A small image flow-matching model, trained from scratch.
Model: 32-pixel images, arch uvit.
Rows from block 3 of a small image flow-matching model, named by matrix and row number. Rows with one number belong to one neuron. Each number is 500 + 40 x the weight over its row's rms, rounded and kept within 0 to 999. All counts start at 0. Numbers have three digits each.
After each neuron's rows are labels from the 100 images, of 14976 (inputs lightly noised), where the neuron reaches its highest value: "patch colour" is the nearest of a few named colours to the mean colour under the peak; "peak at" is the part of the image that holds the peak. Only what is clearly more common there than usual is listed. The data: photos with spoken descriptions (Open Images, Localized Narratives). In brackets: how many of the 100, against the usual share in percent.
# fc1: MLP up (model.blocks.3.mlp.fc1.weight, 1280x320), inputs 160-319
# fc2: MLP down (model.blocks.3.mlp.fc2.weight, 320x1280, transposed), outputs 160-319

fc1.163:475458515407459572606518419501499467451493492552476495522480538486514464520484427472554493557548607532485477405508444513479549542531552600521400537535477468463410497495489460502532533501511513498439454487551500473518544502525518524464476418478526501476478451506465520481509496489499527525545569521531468450546510481486516525474541509517490571565483561539522528455513506476524523481506455506525493583494466486479485507513551512466470436500527518474555531512529458501533532453519478
fc2.163:503516500521557518508457493442537531542524449421503532617504459490484547523542497504501562430480502511433480440527525511474466522485556479532506514486497508512532504505510444580502525569524503497508463574418440523491491468524448558463513542486490443497619564538484478487529526541536510518519512473486493560508501563474503498463553523454509463459456482504533514478523446494513465536532519548471485510494517544531486387438488469513498456512463479511499538464571498439512573526508479
patch colour: white (27 vs 9.9)
peak at: top right (34 vs 14.1)

fc1.510:487513597489527554490410429509463460506530589510510514549480523535546514423489496529558483492503418511488536461449483508567469459500548486450523504458518509484433464523508519474464499440546490463476474507496496499529421485434501523503504469488484535496453492463511485517500493505555517514426490485494459505471499559542523609507567481467455483426497475496509425439491554503547463512501411466499470492474442494518490493574515547418525517546502532492441532515397424460534538525545565
fc2.510:526510511503484513537486482490515538555487498538500485522471472479525473518511469455485468376501517443440553505484507485467484458534539493443490460477486436442544522474489448515527470541497514477541462481542474545576418503547494558524462578490388451516435487496426421516480499538518400499393483542430461429521435477503505474453510559479537520547533484485491465470469510443541481505481514471505479576446448545578473465445456574479522488496523506468515535479487527589524537497496539
patch colour: white (25 vs 9.9)
peak at: top right (36 vs 14.1)

fc1.164:467554479446536500551516510533435501519488460516462519463519495521438537466572505517478492509532454530503488482530549486482505535496511556523487534483499531514515475592502508523506549578520550510474504490507488553472589551433548514501541509538476533413480495491544506513525418494500542508535486475535476504509489547561473523594434513572570494426468505504429550471477500564501546496495439527496495484411510513532394518535538529485588486472557579586502479457467521520585566468508486
fc2.164:539469511481430437453493494537553475462515591548545553542430576531485454517493577544497482506467512495516492518417540538478425494500492463453503551533526481509524509480568527537482487474491458484507529520472550486566506490534502494533483496468489498595556475549532451545473493414528436554506450437486506444506468460464527464426543470456418509494517489471552473551460477472535478539482563534531510477561489489470563513449457503519478559480464428444559534569549480396472469485427495
patch colour: black (97 vs 25.3)
peak at: bottom right (34 vs 14.1)

fc1.333:560497504486536586492436539458434488495509475452523484540520439470457510415468464540514555447548537436489561502516590538476497560466397499443421519507488533548503514494530493554527498438481485521492460493537546482564517513451517526508567499491453528404534454558487522554489456509519534433555547454511511571489508512574474534561546538482499509438511481535472510557446517506553432490531444460557507431528442567555422463547480468471532525480569518534496505451508514570570541536450533
fc2.333:459556527596546497379434484502510455498465500476485452516501496535456438465605470525481538563501497542530475529521478498470472533465395451526554520409510508523462495518470549524499558530537505541495536442557605467499480472473572527514439495513543463429562469572515514501536488499491469498538516502603472574570492534478539449487490470503518502493430499466581505499505472446530516509477506549420501481526573476495512519488489506568518459458500440471489463539553452545525504481528519
patch colour: black (99 vs 25.3)
peak at: top right (36 vs 14.1)

fc1.530:511501539476483499527507574476485519515401477557467535457454483486483491505502534505495499465480548575557576463566541463487485522476460443470454498523592530567505485473509444522551521517525512542462484485514517495466513548426560520512522552555535505455496458490486519440513512495444490456595540475517506502492491483515534581538452513444548580524470526575404512531471469451524539444530515520477504418523486508535450524490505459568536496504521474563551548433431506513539479533427562
fc2.530:517519520640534487459459395469509452521431549512525512493504508532443484494548534483502494435498489462509553522505488485471468440474470460470516493463487432496493513596439472562507557468494512464549517407523550535581454530593548529510565537487425454489492489469480493481502474559459493550443431477534420495463525484506550461430442506508523582453527511546539475482415456519541485497447474509485490477464513442489509425502565560583552451457576483442503467490542447558529505467476510
patch colour: black (80 vs 25.3)
peak at: top left (50 vs 14.1)

fc1.617:445463484516493428504542466460506507420479437497556497555496486462532484424561466463462451521504528547524506544509488428538504514539579522531439482483527504494479465419575574472478590451457467457461503498499491578442519482485498533550550531457498511502584564438475511453431437477475458422491507514552456499539512475472504500465481456514491540522525426458488519447470547513478421516565493488496362485531476507510475521530518539502453478524493510498421463467469506480500432502538489
fc2.617:553520479522578517501518459456514498564483509489518452419456507621475500551488526525503500508494476444457489446518465480499478520481461450442443518493547499533462541506459437552507512478515480524446500555475524549638570502521507535421584507506493505511434488551507429514547507508483581460458597543436514575469459488550469503550526581486468486448526573524509503516509407527506542457524466532534534461480503467522458509471482441536537563538511470485510499443535475528575480527466502
patch colour: black (60 vs 25.3)
peak at: bottom right (38 vs 14.1)

fc1.582:504540505495476540515553512506469477555521437493514531494463499495450494560400608519539526502484449496476450510458467551439458439458539467548419539534611480517477462544496503488480551501477415488491428504516517472464578511500507499495514478471511533442503508547526557500504444529482478500572540484452519513488500505503540512457488448503520481444504538535474455478495477521468507464482476509518507460564451456412446497521500410516545505472581466508548525503530552447531483492464478
fc2.582:488468475515474424516552479523506460427493542536432443526479517516478482440513524527478530507562483561501493530500482426552506539500455548556532475530453533531552465512493438501531450529546511462524525495514485500533520453510489560572440476535513547485507468488459537471475536516506491485466481506463549527469534538530464492566529515536500487601502533486486556510498452467507538526595475517503451516538571585442530535512478528481493494514384495445519546457516472539492475520497502
patch colour: white (38 vs 9.9)
peak at: top left (33 vs 14.1)

fc1.125:525490495489401466485475498531429521491551494487438495506525550468554585534474550479515489546552491422564517518458485562494511481506434461498429486466500485494442445514485553459530476442502432466423402513526495520564475551485503478510471469503529470484503500482452495563487530501525472523469516488502516475509513503528529527505439467503486556453530501479520441511478525516459472501457426539556494507490427470436503517532508466424506497552517485581491493518540519539527471466501523
fc2.125:536571477553440549522466454414451493452468489542562544517429483546489466499488551503541515544468478492490552539490465440460487493452518560516459481518560420511446424512452558564448548461557476511446516466485539507499484494509539461453473483445517422418467467518437554449486403483476546491541507498536495536494465449488533495498478460531509581473532532536475437462472457439502519439486480537508497482503557430519444477566530506544558496470535462553540478482488506496528468527492616
patch colour: white (77 vs 9.9)
peak at: top right (35 vs 14.1)

fc1.752:453469527457418517455536494521430539493533491530483464511505590533421516514546569543399530520566480553574491523506499562556465481459449494480501533474522470543473430491484543441471482527503426533456373522508473532518556527457549522494503444524470515505548442500553518542428519457477514501531545436489479489550443595545470549502395520477513429461479533501514454581479505578489563515470461516486510493486503497523510572502477495482545505510534462610433559511486475459486443528462580
fc2.752:492475521479438516526519514474491506523460560537570533536515513485555513589459531497541505503489468498500492453440457450555510463466484536530518435501532485589429512564439535459494451432494511484490521583445427485494492497498553428438521484514469505533443484521543520536539529519524552494519492496498438457507474471528441552520503534469452468454526606519485458481536567500493493523539474539481455508479458543422451561510537506549542503573450487501464447499500455457432390495493499
patch colour: black (64 vs 25.3)
peak at: top left (45 vs 14.1)

fc1.289:570504495461473574524526485546476434525476555537522525495489507420515463518443478437606569472488537439511537502436472450434564530543504572545525463524532495480446494465507475484500478476471417410509537495500474454485501562489449495504422561531420414468541498512434499567480509499579508522484501539494481526497485460484475474475500465465530516523558502507498464416502524486443449506508455460537520520540473522493451527496547512462524495509442503482562495474544556547565488485391474
fc2.289:507482534496535494461479490543500520535489481521514432448481499476518472538478539559476414542484504528464506541559493460616536510492482545518460531547534493525492469426490527457464438487432532562439421516581499532454540546385503509438574521540476529531471483528485482497496501488503578481545478512436521592520512422568451467502463552452487480522513503448488462590553407554489461485431447445438546466466490540509490519495581476510511468455546538579548546488518530405488528493494443
patch colour: white (34 vs 9.9)
peak at: top right (35 vs 14.1)

fc1.766:552543543410501503544465453538492533514477510504563511519517611501519522488440492505507577462470491518573577445430440514521512535538542488456492525518528497576514484571493460553552471524495545485526447512492492503553453536455528569496471479554501476456530491512528552555458539494552462474507441413491505522502506439485505571549498490464485491512542494548452450471495426469558503489470492477487541476481509488538441535470485485527562545478499544582505523437421515502488550540474618
fc2.766:491510514553502511511450507424462530491459499529560432440535452589484487488480519494479409473472546444421541508497460483459472428489411452458458468445469512536494494479447520568478401492470479511439428507523396462533591486553498525512509544471484483464500485544559487453512523504504561493493478535409510505476501512478512489524505511511448533465507549446535499458508468564509474491498460452531575507484463535506578470479495475518523470519527485521594410467550470612539522513438487
patch colour: black (86 vs 25.3)
peak at: top left (36 vs 14.1); top centre (30 vs 9.4)

fc1.287:435577537531493503525484427476465505434483460517508518524544516532488525515452507517493480532552498510507421511535427523460551486507481460514422493521509471501445451505496543499510511583459445478389463520513440440519510498511571531486562491542502459470517541412484468495463513448465477513540519524519494482473468505518486518495426502465518483478536497448516478539496527540490506526498380423523521463486520504454504494487544405501521477519537484551444563480528514504483463468449447
fc2.287:485497462484463508560467419422507517458486485479520494557482421531448488456504441528448541516501533459480556535432489458543503521539500512494466440542548466454497494469469514473454522499539453486443504518488463563481495453544501481502517492438587486494575550504427530503503501481500449492499524507487514552472471514455567468508535453493523527473489489511551445504507521471543424507516510506434486482436482471624493415444489467361496464527481506450495548431458472496445519518533493
patch colour: white (36 vs 9.9)
peak at: top left (58 vs 14.1)

fc1.367:502435564479506454483531422484496503513482499596500528503534533494487588485486505518539511472498512508476537475519440510494482543436441542505505431492496523501460547471507482528476519460529501514477540481457417527529563572470546541523479467594480513513465477579544497533542548469462554489541532420596522479515525463512547501476471463519471522500501495546456479528456459463536515513517478487528530411524468542502520494494507430504458492490533498458508504442458553515563471545451482
fc2.367:507543554544497498474516535485528545416467498540488428487510549484506475562525533484537564393454502452486535470464463534511519555440488446537494529477591551481511542390484459551514516492507544558519598497497526475564483548459525513488419538473467501493480464531511470510489527533494504493506567475422513541458452515476468454478569446453552529525493516515450471465381437450562425489441526525535487494538582518562498489439481479519510533439521444445545495502543559545561559517531522
patch colour: black (63 vs 25.3)
peak at: top left (46 vs 14.1)

fc1.611:588489499498469403511489446560509455457470589486521497469478490459459578552528503453514471561456540430459487553526440470510513498503553551493517505523487452499542427499521461449563503479480519456482511507503425485529509500445542502483465512469394431515535504484463428537464494542510410507486487524499472410456459465548493488493515475548486537551507423509466493542482458559449550525528503543495482605476523524471495475493481518521412494538446479541544547465484537506483446547462448
fc2.611:462499520509518437433530541424518520484468501554489394497505527489531456574476518504526453490514554507486511538481444469517536583422555537597520530536469483511488489478465510507477520510461550556517541470480546424397506524480551424452427481512487448563491450509469499516562543484438498491527558462495526507528504526531462566474532459497592514541475504522453504548499474457427444490460468557405466444495569496519493561455457486560493450431472445526448511460510538530378506462556501
patch colour: white (73 vs 9.9)
peak at: top left (59 vs 14.1)

fc1.155:594557496500482489532533457504417548517459499521511503484520557499461518431519493562500554441503503454464519534513506539432525498521499475438513540514456492547521533530517491500568509476467478569498383495527521548520552560491502539505484492472508483467466465606531485527521480473531516470508502466571452542482501496496468473550510492454498495499571431577575521509469531530518560515502500422572451473432489523528505508522478560568553548508518489536504508500536540470503423610478528
fc2.155:517510500509524514460552494585524467531477495561493455459533471451458498538494500519501545539470473512548494479540431488407449505438478462439549492401574423456497541461476549502452489454546498469511544561512538481490485499477495426518472476479482471507472466501418530496511505532552542537461484474514503505492486462460531498394504505520496529461492546458484469454459412493518509488431512616446604479544556471479505476451514541520521510473505500516437478563572431502576541446499506
patch colour: black (66 vs 25.3)
peak at: top left (44 vs 14.1); top right (32 vs 14.1)

fc1.231:455528541471461442484524496466498562516512441526511474560534495511497578491567510523565407487474513518512535475498495479535465520463486446487491516529489461558469514538531533533541481487484513509441458503463466548507436532520498477456525508521531503530530454515482542454473421521566529492507493489545508491499465519477480512565526525482526566483494426470456488450523515517501470518504545470562454454572396489550446519509475489450546509530501412487457571475433544517525372571485606
fc2.231:525486481502498473481594541458528528484477509508520428446492475506435482547485486552456513451513509500507494505483465501541560496499497456511452461439478509543502547529495474534521490496468444538511512506520502519478574481515583486481560516505536497461454431542508441568512513532407576440511594479518492489480493539471487530528493545578475476472478582549531467528480432475543496524508535517429477519422514566478530483469530435601498497448537546478533421499507445575527536515401463
patch colour: black (79 vs 25.3)
peak at: top left (38 vs 14.1)

fc1.688:536420495385479579441489476519495547476431386479493482559547511450534458511469512545520461521507462458562563457490513463506392458484519511567522454498479486542481416482482499514545525464508492418494478579512516483483485544490532473518476534508499478530527509490446530497487467470520526518467564450475480504534514539526549493518479518538485528443538499504549487421380521422499482512496519489548526472507512475541445476515531421503591471527482516533496512538545469508544483486472569
fc2.688:421524505532568465491461459479532490464485549486518530471524572520469517532496461465426493490484523482416528515506532515457548547547519520503455511496443511488541478513469465474468497521510548566547489480436484451483544473512504435498500479523477515496440500459584450501539493439450446544510451516554493511468551445491426505537482480503485497543468473498504522612510512597541562521443435455450579479451507539498579523494507566559494471475561511535556467465515469466398522452568394
patch colour: black (51 vs 25.3)
peak at: bottom right (32 vs 14.1); bottom centre (25 vs 9.4)

fc1.452:539490447445410529449506484538485445479477560544556481513489491494484496561456505473541434615478553436497507471480467487439571479542458575518533479501524473539461498491529542450466471505560417503524568456548427517537559507457499510504422496490515434463545503582458528499518597524540511501544511492506519468572457506538483521555512468515441551488481501511401491501529480463408481492533505422530506534532457500448528535454506413508492480475457458519521482435501582562495495591412533
fc2.452:533428515473493503508467487511534569482491469525453435489492582504530501554482513561410501449498523423487571515511494460544521536508469463513449488554495538550547435518503478548507501523507563548544432519537608508536465531579537573473538528605497491467487474523584433527460524476579493510480507506434495546526440449527437446465486556397507472516505474513516467431470466521519491525468406517541519463456527533478474485463454547503503524497571436534567527500559457514468552405465471
patch colour: white (54 vs 9.9)
peak at: top right (47 vs 14.1)

fc1.421:567533502476466452471487497576507471473484515560596476511515529521525556500479469496447501537504496410568530510522471525458558526480510500560459510541517460519443462544531553442502517469536468525474514505515484541578584540474492531500439414453541478525481533481570427513525599451552485521488494534566477496486436429510435523529560549457485552527468494437489450489495542494482428505475511482492519481479409474487491494485482543453536485558553561546479564445502449605504521490499519
fc2.421:475538530590541524528528482482491501433520489460413513471460516503476430521490580470508469474569516635494449485513479500533464438504483472474515489470478547521520533476484450528533507513456499408514409525444490487473487468482513503520526562523426519559572517486483477502446460572474564544450525518536507449472581541536547526472514491582526495456546518520541516453466491481551551491575523547512520520536545533484485449482551505490480523438429509500514439508516514481518460451567513
patch colour: white (91 vs 9.9)
peak at: top left (37 vs 14.1)

fc1.143:471465514467521439479430496526500496451554601573525464519505546475512580522487439433439503540539461449570517491437502539424504515539517462456485496481443518453501513506553545442502475483560497489470444563498468474568548535465507510516517434526457488482475504561543422579522580427523555555516551543543518478529462475491441538542515558495484530524428394450464474504445560590495413559463513513467504476473411486500532492544466557422471487587553538485524504460423507603528552486495570
fc2.143:532519506493555506593498479495510485582504450484486556449475456514518474529508502433469505472494518554462533483612581464489439438519505449504532502475556474527507504523489435580568494502446573489526518453498527563520519483520503484463544526463453526555505480483506481433427493545429457500467427460539461448523562456496517490465436553540576484495552490581544507500531514499488558478521502498457504486531486525450469452492553548502495573415490469544540483527517467425488494554572491
patch colour: white (29 vs 9.9)
peak at: bottom left (33 vs 14.1)

fc1.244:537523534438534517538461499532430481506472510535564529546519550481520516500461472442572498506495540537448556459435451471538526509508525503484473503591564513540488421559481412519509465441504530428429500494499452446578479504442563448483528502608448493450598472481473529506432490511521547471539457499515508503505512529513540551601499513517499445515556519528437472542498460520511487518506470480467514472525508564495439512550534437505507521445449508485543491441474526477509505532494542
fc2.244:527559546563495533440452498450413500459469471464502471462526534503429496527515534477485443589499513500569483569610543450502511449524403498499473504453452413558443491527450619511548491491481505592448452471534501514492584485474532462426484459465503496487524451559537535460537435489500504478567538482537487476577551476531556496501468504542465502469493546471583499474504470509527506476537487544489495439521469466495487517510528494485524477503541459569531489528556459493519452487572532
patch colour: black (96 vs 25.3)
peak at: top right (34 vs 14.1)

fc1.362:533476557461505528529488497560519460546462465554571521519532539471478476456537548544457501480525488580479449508497502519503537460451419550505472415482493546454421522505549493525582581459535513517515486491512565509522550518529497511495483519567528466469468496538515478566531461481539524435431448524526519489498553442488561539496511515501506498538524536545456441570504518480566468499544562450509528521506501608536528508526542410476495514545446510495488584429483472520507496576489497
fc2.362:460495464514474523508440414489483504480499461483501531544498476564548538460487549494506495560508487556509467480454529549420438509504529412453481479485420518515518440595478494538491509531559532459553470488489548519571425489518520520526490467523515487568485535438491498497449500477430459551434431469562522440585560557584564550497480470530488495441466511546552478529535534457470487502478527475541542535548461436511557517528497473466512483547477472462553437545507455524453491547461479
patch colour: black (67 vs 25.3)
peak at: bottom right (33 vs 14.1)

fc1.96:496528570464528478491475437473430503522493582539488465459531458472446502527477496460481572464571533484510548493503525469519552521489484525542566490508434574515489541589461477410535489468540507432517496481507455523562514527446569475459482436470447513465485465515504479477509547511523573486523544463533497506485524516563506626528493504502515514480511536516451479494519518574542550513506467494458517430520467499526481519528493485462514464457515501416452507386586477535476527527535456
fc2.96:534486478511429563574460490476545465472497459502492552405470545554439534554444533538512469518531497479516476465499551464532481446488491485499507504472547411545476597452461589469453540475558516530465463508441530424481569456533448442515524430433559526547401497523543506478526474472529503493491488519449446514490495503436514513462477527459496486487434568473494512545517474551539532479574494551537530500600446510462451529508515578444500524557537519513561451568521491533476449473538502
patch colour: black (88 vs 25.3)
peak at: bottom left (59 vs 14.1)

fc1.594:496456513490485519496470480545435548524504508569441538483484570485541507468546527531510503534576446524549484570485525564492499526503501555496473532513484448484482401454491499475490481501484449537485393490597451566480481551452509509540548495551471461503551517470480514563476489442463504501490517475507519507548465476517493501527416453523487479464477391475453437567466485525488510541462378497487524448478518487479472540520488525512511529501573504627476490515557521482495521516519509
fc2.594:473516465450408419555532490487444477548472507503579455559501436474513520492520525425533430529419508499460553513506467393532525506537522534491487429530501513548482449549466515534502519434517525421465583517467523522516512485485495469468489535510516466447506515510488523487508494570537502455443501490548461454554462499568546535462544508545541512546509509498516481432557449515498539513514489542469379519469510484494526526532540501487529397522435514502492491448524548440463441539470545
patch colour: black (65 vs 25.3)
peak at: middle right (27 vs 9.4)

fc1.68:492540511488509527463560485507442522506458580546501449485544515457491474552461556506451493506519482510489540531431491524467476444524464525514464508486573536485461445480479452465490535420491420479502493503513461465516578621459514511554443439536469474420546473585478543559561557492510470498482465500494507516483554440507507477498558412484577534501519540508455396501426477466459523481465467497548537497566521444514461536494523456534581500468576485474513521428564578441555489512452521
fc2.68:465497433531513425485547503499556469474478478523487489532479490541419521487561497566525563495490477510553495556503498489462441582452470575552431505496537455462541510386504457539422539537512460515527541484451502515469517464567472521537524487496578512480489532477519571492491497468467476535527508531425542581373533549410489420520511489465464532536460520496466539548425448484536490456521539489566556493577582501485531517453534466484498509517484496421523467482578489551512473471423494
patch colour: white (26 vs 9.9)
peak at: bottom right (47 vs 14.1)