Weights of a small image flow-matching model.
Training: nadamw at rate 0.00053, batches of 128.
Data: trained on photos with spoken descriptions (Open Images, Localized Narratives), 50862 training examples.
Rows from block 2 of a small image flow-matching model, named by matrix and row number. Rows with one number belong to one neuron. Each number is 200 + 40 x the weight over its row's rms, rounded and kept within 0 to 999. All counts start at 0.
After each neuron's rows are labels from the 100 images, of 14976 (inputs lightly noised), where the neuron reaches its highest value: "responds to" is what is common among them; "patch colour" is the nearest of a few named colours to the mean colour under the peak. Only what is clearly more common there than usual is listed. The data: photos with spoken descriptions (Open Images, Localized Narratives).
# fc1: MLP up (model.blocks.2.mlp.fc1.weight, 1280x320), inputs 214-319
# fc2: MLP down (model.blocks.2.mlp.fc2.weight, 320x1280, transposed), outputs 214-319

fc1.717,162,251,179,256,220,138,176,213,223,204,186,209,227,211,127,203,156,291,215,220,200,181,188,258,209,210,125,195,174,160,132,191,200,198,245,137,236,214,142,212,106,211,212,215,174,213,174,261,158,187,166,189,221,294,134,230,217,186,247,217,211,206,218,189,213,235,193,214,196,213,253,245,184,191,221,246,249,224,249,188,198,178,289,216,168,168,200,166,194,256,219,209,248,199,165,183,259,162,339,214,180,187,213,239,187,198
fc2.717,254,226,217,203,132,139,203,187,209,180,224,184,163,254,177,193,231,144,205,148,102,214,257,140,135,166,283,254,238,214,232,157,223,250,154,232,211,181,213,146,248,178,154,174,140,237,228,231,288,232,297,145,245,121,292,115,205,177,151,234,207,233,180,168,264,136,179,206,261,213,169,239,173,169,182,149,207,139,183,284,217,181,197,183,191,267,186,204,213,183,141,147,252,180,202,218,197,188,90,263,267,164,246,144,178,227
responds to: text has "trees"; text has "sky"
patch colour: white

fc1.459,170,218,162,230,184,219,258,143,151,200,192,152,198,146,192,202,199,210,205,181,205,167,153,183,193,126,212,220,170,215,179,218,251,185,312,199,185,159,284,164,253,181,168,192,157,200,135,184,224,185,184,170,183,247,165,171,185,183,236,277,261,158,244,170,160,199,210,234,237,151,178,195,174,193,206,250,224,169,244,267,135,149,155,178,149,270,192,257,216,200,196,162,222,208,272,231,188,231,155,140,216,205,179,219,155,309
fc2.459,206,297,221,177,211,231,178,243,250,227,198,242,196,246,175,178,205,214,153,173,158,224,217,236,198,164,175,169,213,199,256,219,183,148,190,127,189,242,181,177,235,261,246,180,96,269,156,193,130,247,182,210,172,156,228,257,270,167,203,204,258,169,212,251,192,191,133,222,186,187,195,184,178,203,227,293,233,216,178,308,160,227,188,193,148,223,242,270,244,177,214,146,192,267,157,210,223,201,192,181,209,238,169,234,219,207
responds to: text has "sky"; text has "trees"; text has "water"
patch colour: white

fc1.657,170,254,101,196,220,279,225,201,191,152,219,122,154,169,261,138,200,244,221,191,201,212,184,283,212,195,295,240,145,185,240,213,192,207,189,228,162,179,233,187,156,203,177,206,205,211,241,143,293,240,163,162,166,236,214,120,151,230,217,203,271,167,263,194,205,231,213,248,234,188,134,131,224,155,195,258,199,201,239,188,188,141,121,204,278,266,203,178,218,233,222,189,216,221,255,202,206,197,131,165,219,246,186,198,210,239
fc2.657,200,231,139,151,234,113,213,223,236,225,227,236,178,206,208,233,111,180,169,163,195,190,164,191,274,194,146,208,178,223,103,180,229,186,172,129,213,171,230,200,205,244,186,197,198,180,205,201,223,253,210,160,182,248,238,195,213,235,193,214,178,172,263,256,169,212,263,225,147,167,229,227,133,113,212,285,168,205,191,196,242,146,259,287,184,155,211,207,292,241,165,135,272,237,283,141,213,192,207,131,237,128,191,171,179,229
responds to: text has "trees"; text has "sky"
patch colour: grey

fc1.390,173,230,223,192,281,180,255,191,152,199,199,188,155,205,237,225,196,201,251,212,227,190,188,170,209,174,254,206,159,181,211,178,172,274,235,237,131,213,197,178,186,184,140,169,232,244,126,226,204,266,105,163,207,156,137,176,115,177,188,217,278,186,253,247,239,213,213,149,214,203,101,238,191,178,194,165,155,195,196,257,157,175,177,187,245,138,228,176,239,184,219,211,213,218,248,301,182,197,158,230,217,141,197,175,231,225
fc2.390,183,267,197,191,140,233,183,164,238,176,179,169,194,198,212,109,209,167,208,222,193,178,191,222,188,164,184,189,200,231,248,209,206,217,179,148,211,235,222,164,271,220,213,167,204,214,268,191,198,277,241,188,209,160,252,203,225,149,261,200,210,198,189,170,178,219,209,253,247,217,274,240,152,217,180,281,240,284,149,169,189,207,191,267,219,251,230,265,234,185,170,203,191,232,159,172,183,241,194,123,171,183,150,243,208,248
responds to: text has "sky"
patch colour: white

fc1.105,102,167,164,140,226,198,229,207,189,117,152,181,186,269,144,137,161,211,254,251,207,176,227,251,271,135,222,201,213,178,168,112,234,231,181,265,186,209,214,170,219,222,243,252,173,217,191,181,256,154,227,177,199,181,266,167,187,274,104,227,191,211,215,227,205,174,176,232,206,179,211,204,185,182,179,194,204,208,234,219,110,152,231,171,245,187,172,174,226,202,223,231,224,162,185,251,190,199,268,141,243,210,154,183,176,208
fc2.105,283,231,226,184,157,221,151,217,206,224,307,228,203,164,284,229,201,214,202,192,265,187,208,169,139,265,235,194,201,259,218,261,130,245,153,167,135,257,219,199,317,214,178,117,178,260,241,150,177,217,116,228,176,246,190,234,212,209,260,218,197,118,163,163,125,178,161,273,180,181,221,216,222,210,252,302,208,245,150,201,260,224,107,214,229,207,230,177,198,219,165,249,179,172,227,248,276,223,225,281,185,230,291,224,273,221
responds to: text has "holding"
patch colour: black

fc1.491,190,154,299,250,186,153,245,164,244,205,186,204,177,207,155,202,168,202,153,302,197,184,194,300,156,177,202,176,141,169,166,220,186,180,185,221,171,157,179,181,236,177,171,209,192,162,149,176,195,188,185,184,203,233,137,197,174,264,187,252,201,189,180,221,186,216,216,233,237,183,177,224,133,199,211,282,262,163,278,184,210,220,152,162,255,253,198,244,192,197,236,265,160,222,158,201,172,247,210,243,175,233,206,212,159,303
fc2.491,257,214,156,207,250,233,238,247,221,155,222,193,214,134,195,282,184,298,242,180,196,195,238,176,170,208,200,161,181,170,206,143,150,152,146,171,216,186,186,216,168,199,232,208,220,225,205,272,177,189,137,206,241,166,218,243,160,228,219,202,165,293,225,174,237,172,140,170,169,208,163,154,159,155,191,162,223,185,212,202,170,199,181,175,183,262,200,166,237,228,207,170,272,182,186,297,200,177,152,222,214,257,156,229,262,165
responds to: text has "text"
patch colour: white

fc1.123,168,232,100,97,137,265,186,219,222,173,234,191,126,189,279,126,177,261,259,182,192,243,284,180,382,160,194,165,219,126,240,169,238,228,191,198,148,222,239,246,163,213,235,159,200,199,218,246,255,206,218,242,179,257,275,148,185,194,202,156,181,230,229,206,203,237,232,164,203,193,241,187,241,191,140,143,188,219,198,153,238,212,183,226,228,196,174,125,221,229,215,175,300,191,282,201,255,95,205,156,230,243,189,251,193,191
fc2.123,168,223,155,245,231,206,182,205,218,210,175,185,209,186,135,257,226,257,265,194,243,219,256,189,174,190,245,207,167,243,132,168,191,224,167,142,197,203,228,219,174,284,187,170,238,188,211,185,150,203,194,234,228,189,204,235,198,236,241,238,150,248,245,241,232,237,204,179,107,172,173,142,216,203,174,227,172,328,228,230,151,284,147,203,132,196,191,139,204,204,193,158,208,174,189,251,154,187,193,277,240,238,170,115,200,107
responds to: text has "lights"
patch colour: black

fc1.240,248,152,130,172,277,267,187,185,191,231,172,71,202,154,261,212,199,119,219,137,185,193,152,177,207,175,191,159,204,185,291,177,259,236,265,151,213,192,247,189,117,202,232,202,222,161,182,180,210,223,129,203,182,161,181,190,165,178,246,240,220,149,187,142,192,233,202,117,185,221,216,171,210,206,151,238,133,204,209,235,239,134,195,235,181,181,203,201,244,163,218,161,246,238,218,225,148,204,149,224,192,176,189,226,188,254
fc2.240,260,184,207,149,200,154,184,250,219,189,258,222,289,166,168,166,220,241,149,223,149,119,212,201,194,142,226,164,212,193,206,204,218,195,174,188,198,259,191,231,237,174,192,152,148,232,139,216,197,178,275,248,128,167,243,206,268,110,206,208,256,135,153,213,200,239,210,190,205,182,178,203,252,230,165,211,165,207,136,244,144,260,231,238,190,241,236,198,216,162,160,255,142,204,175,189,171,209,212,265,204,230,150,192,242,275
responds to: text has "sky"
patch colour: white

fc1.485,124,189,166,170,154,171,135,190,274,218,215,159,160,224,216,156,161,245,217,223,190,203,267,210,233,138,246,153,114,118,180,165,183,164,249,214,108,221,160,216,212,204,241,125,214,183,204,164,178,206,240,217,189,233,217,158,144,196,246,225,188,219,224,241,163,181,259,183,200,247,217,260,175,261,94,241,211,182,257,230,190,247,216,202,218,208,222,218,206,212,139,222,226,209,188,299,242,124,156,174,174,176,166,232,223,228
fc2.485,205,222,166,210,271,199,217,197,198,269,204,234,141,224,128,154,203,253,142,206,206,227,197,231,195,273,204,156,200,212,255,210,206,263,231,208,179,190,187,186,216,173,153,223,161,192,206,90,253,196,238,235,279,186,171,148,163,224,160,178,222,230,190,284,186,246,186,212,149,220,191,160,124,144,87,204,103,242,233,228,174,148,213,264,153,143,243,180,253,219,284,183,246,210,279,228,249,225,146,247,154,219,165,232,261,227
responds to: text has "dark"
patch colour: black

fc1.756,183,213,189,178,200,203,192,212,229,213,185,150,161,222,193,199,145,248,292,212,207,208,211,206,255,211,191,201,225,152,181,208,215,249,202,232,191,192,188,244,164,229,226,164,211,252,186,212,184,233,188,287,190,208,201,155,193,167,207,183,140,209,218,261,212,222,200,54,234,143,246,204,166,183,180,197,212,176,195,198,220,176,306,226,190,192,189,159,187,231,176,201,310,190,194,213,296,141,224,177,188,198,165,250,177,201
fc2.756,219,222,183,246,180,132,159,181,211,230,248,177,177,129,194,253,204,166,280,161,210,198,202,162,190,170,176,181,263,222,127,182,202,215,292,221,173,191,172,264,210,224,161,162,265,188,230,228,154,188,117,191,123,200,192,171,227,158,198,216,158,175,228,221,257,188,254,158,122,286,220,238,164,186,183,315,194,297,228,236,204,242,229,231,222,213,212,256,147,306,241,190,228,230,221,288,225,245,221,218,201,119,153,178,230,237
responds to: text has "white"
patch colour: white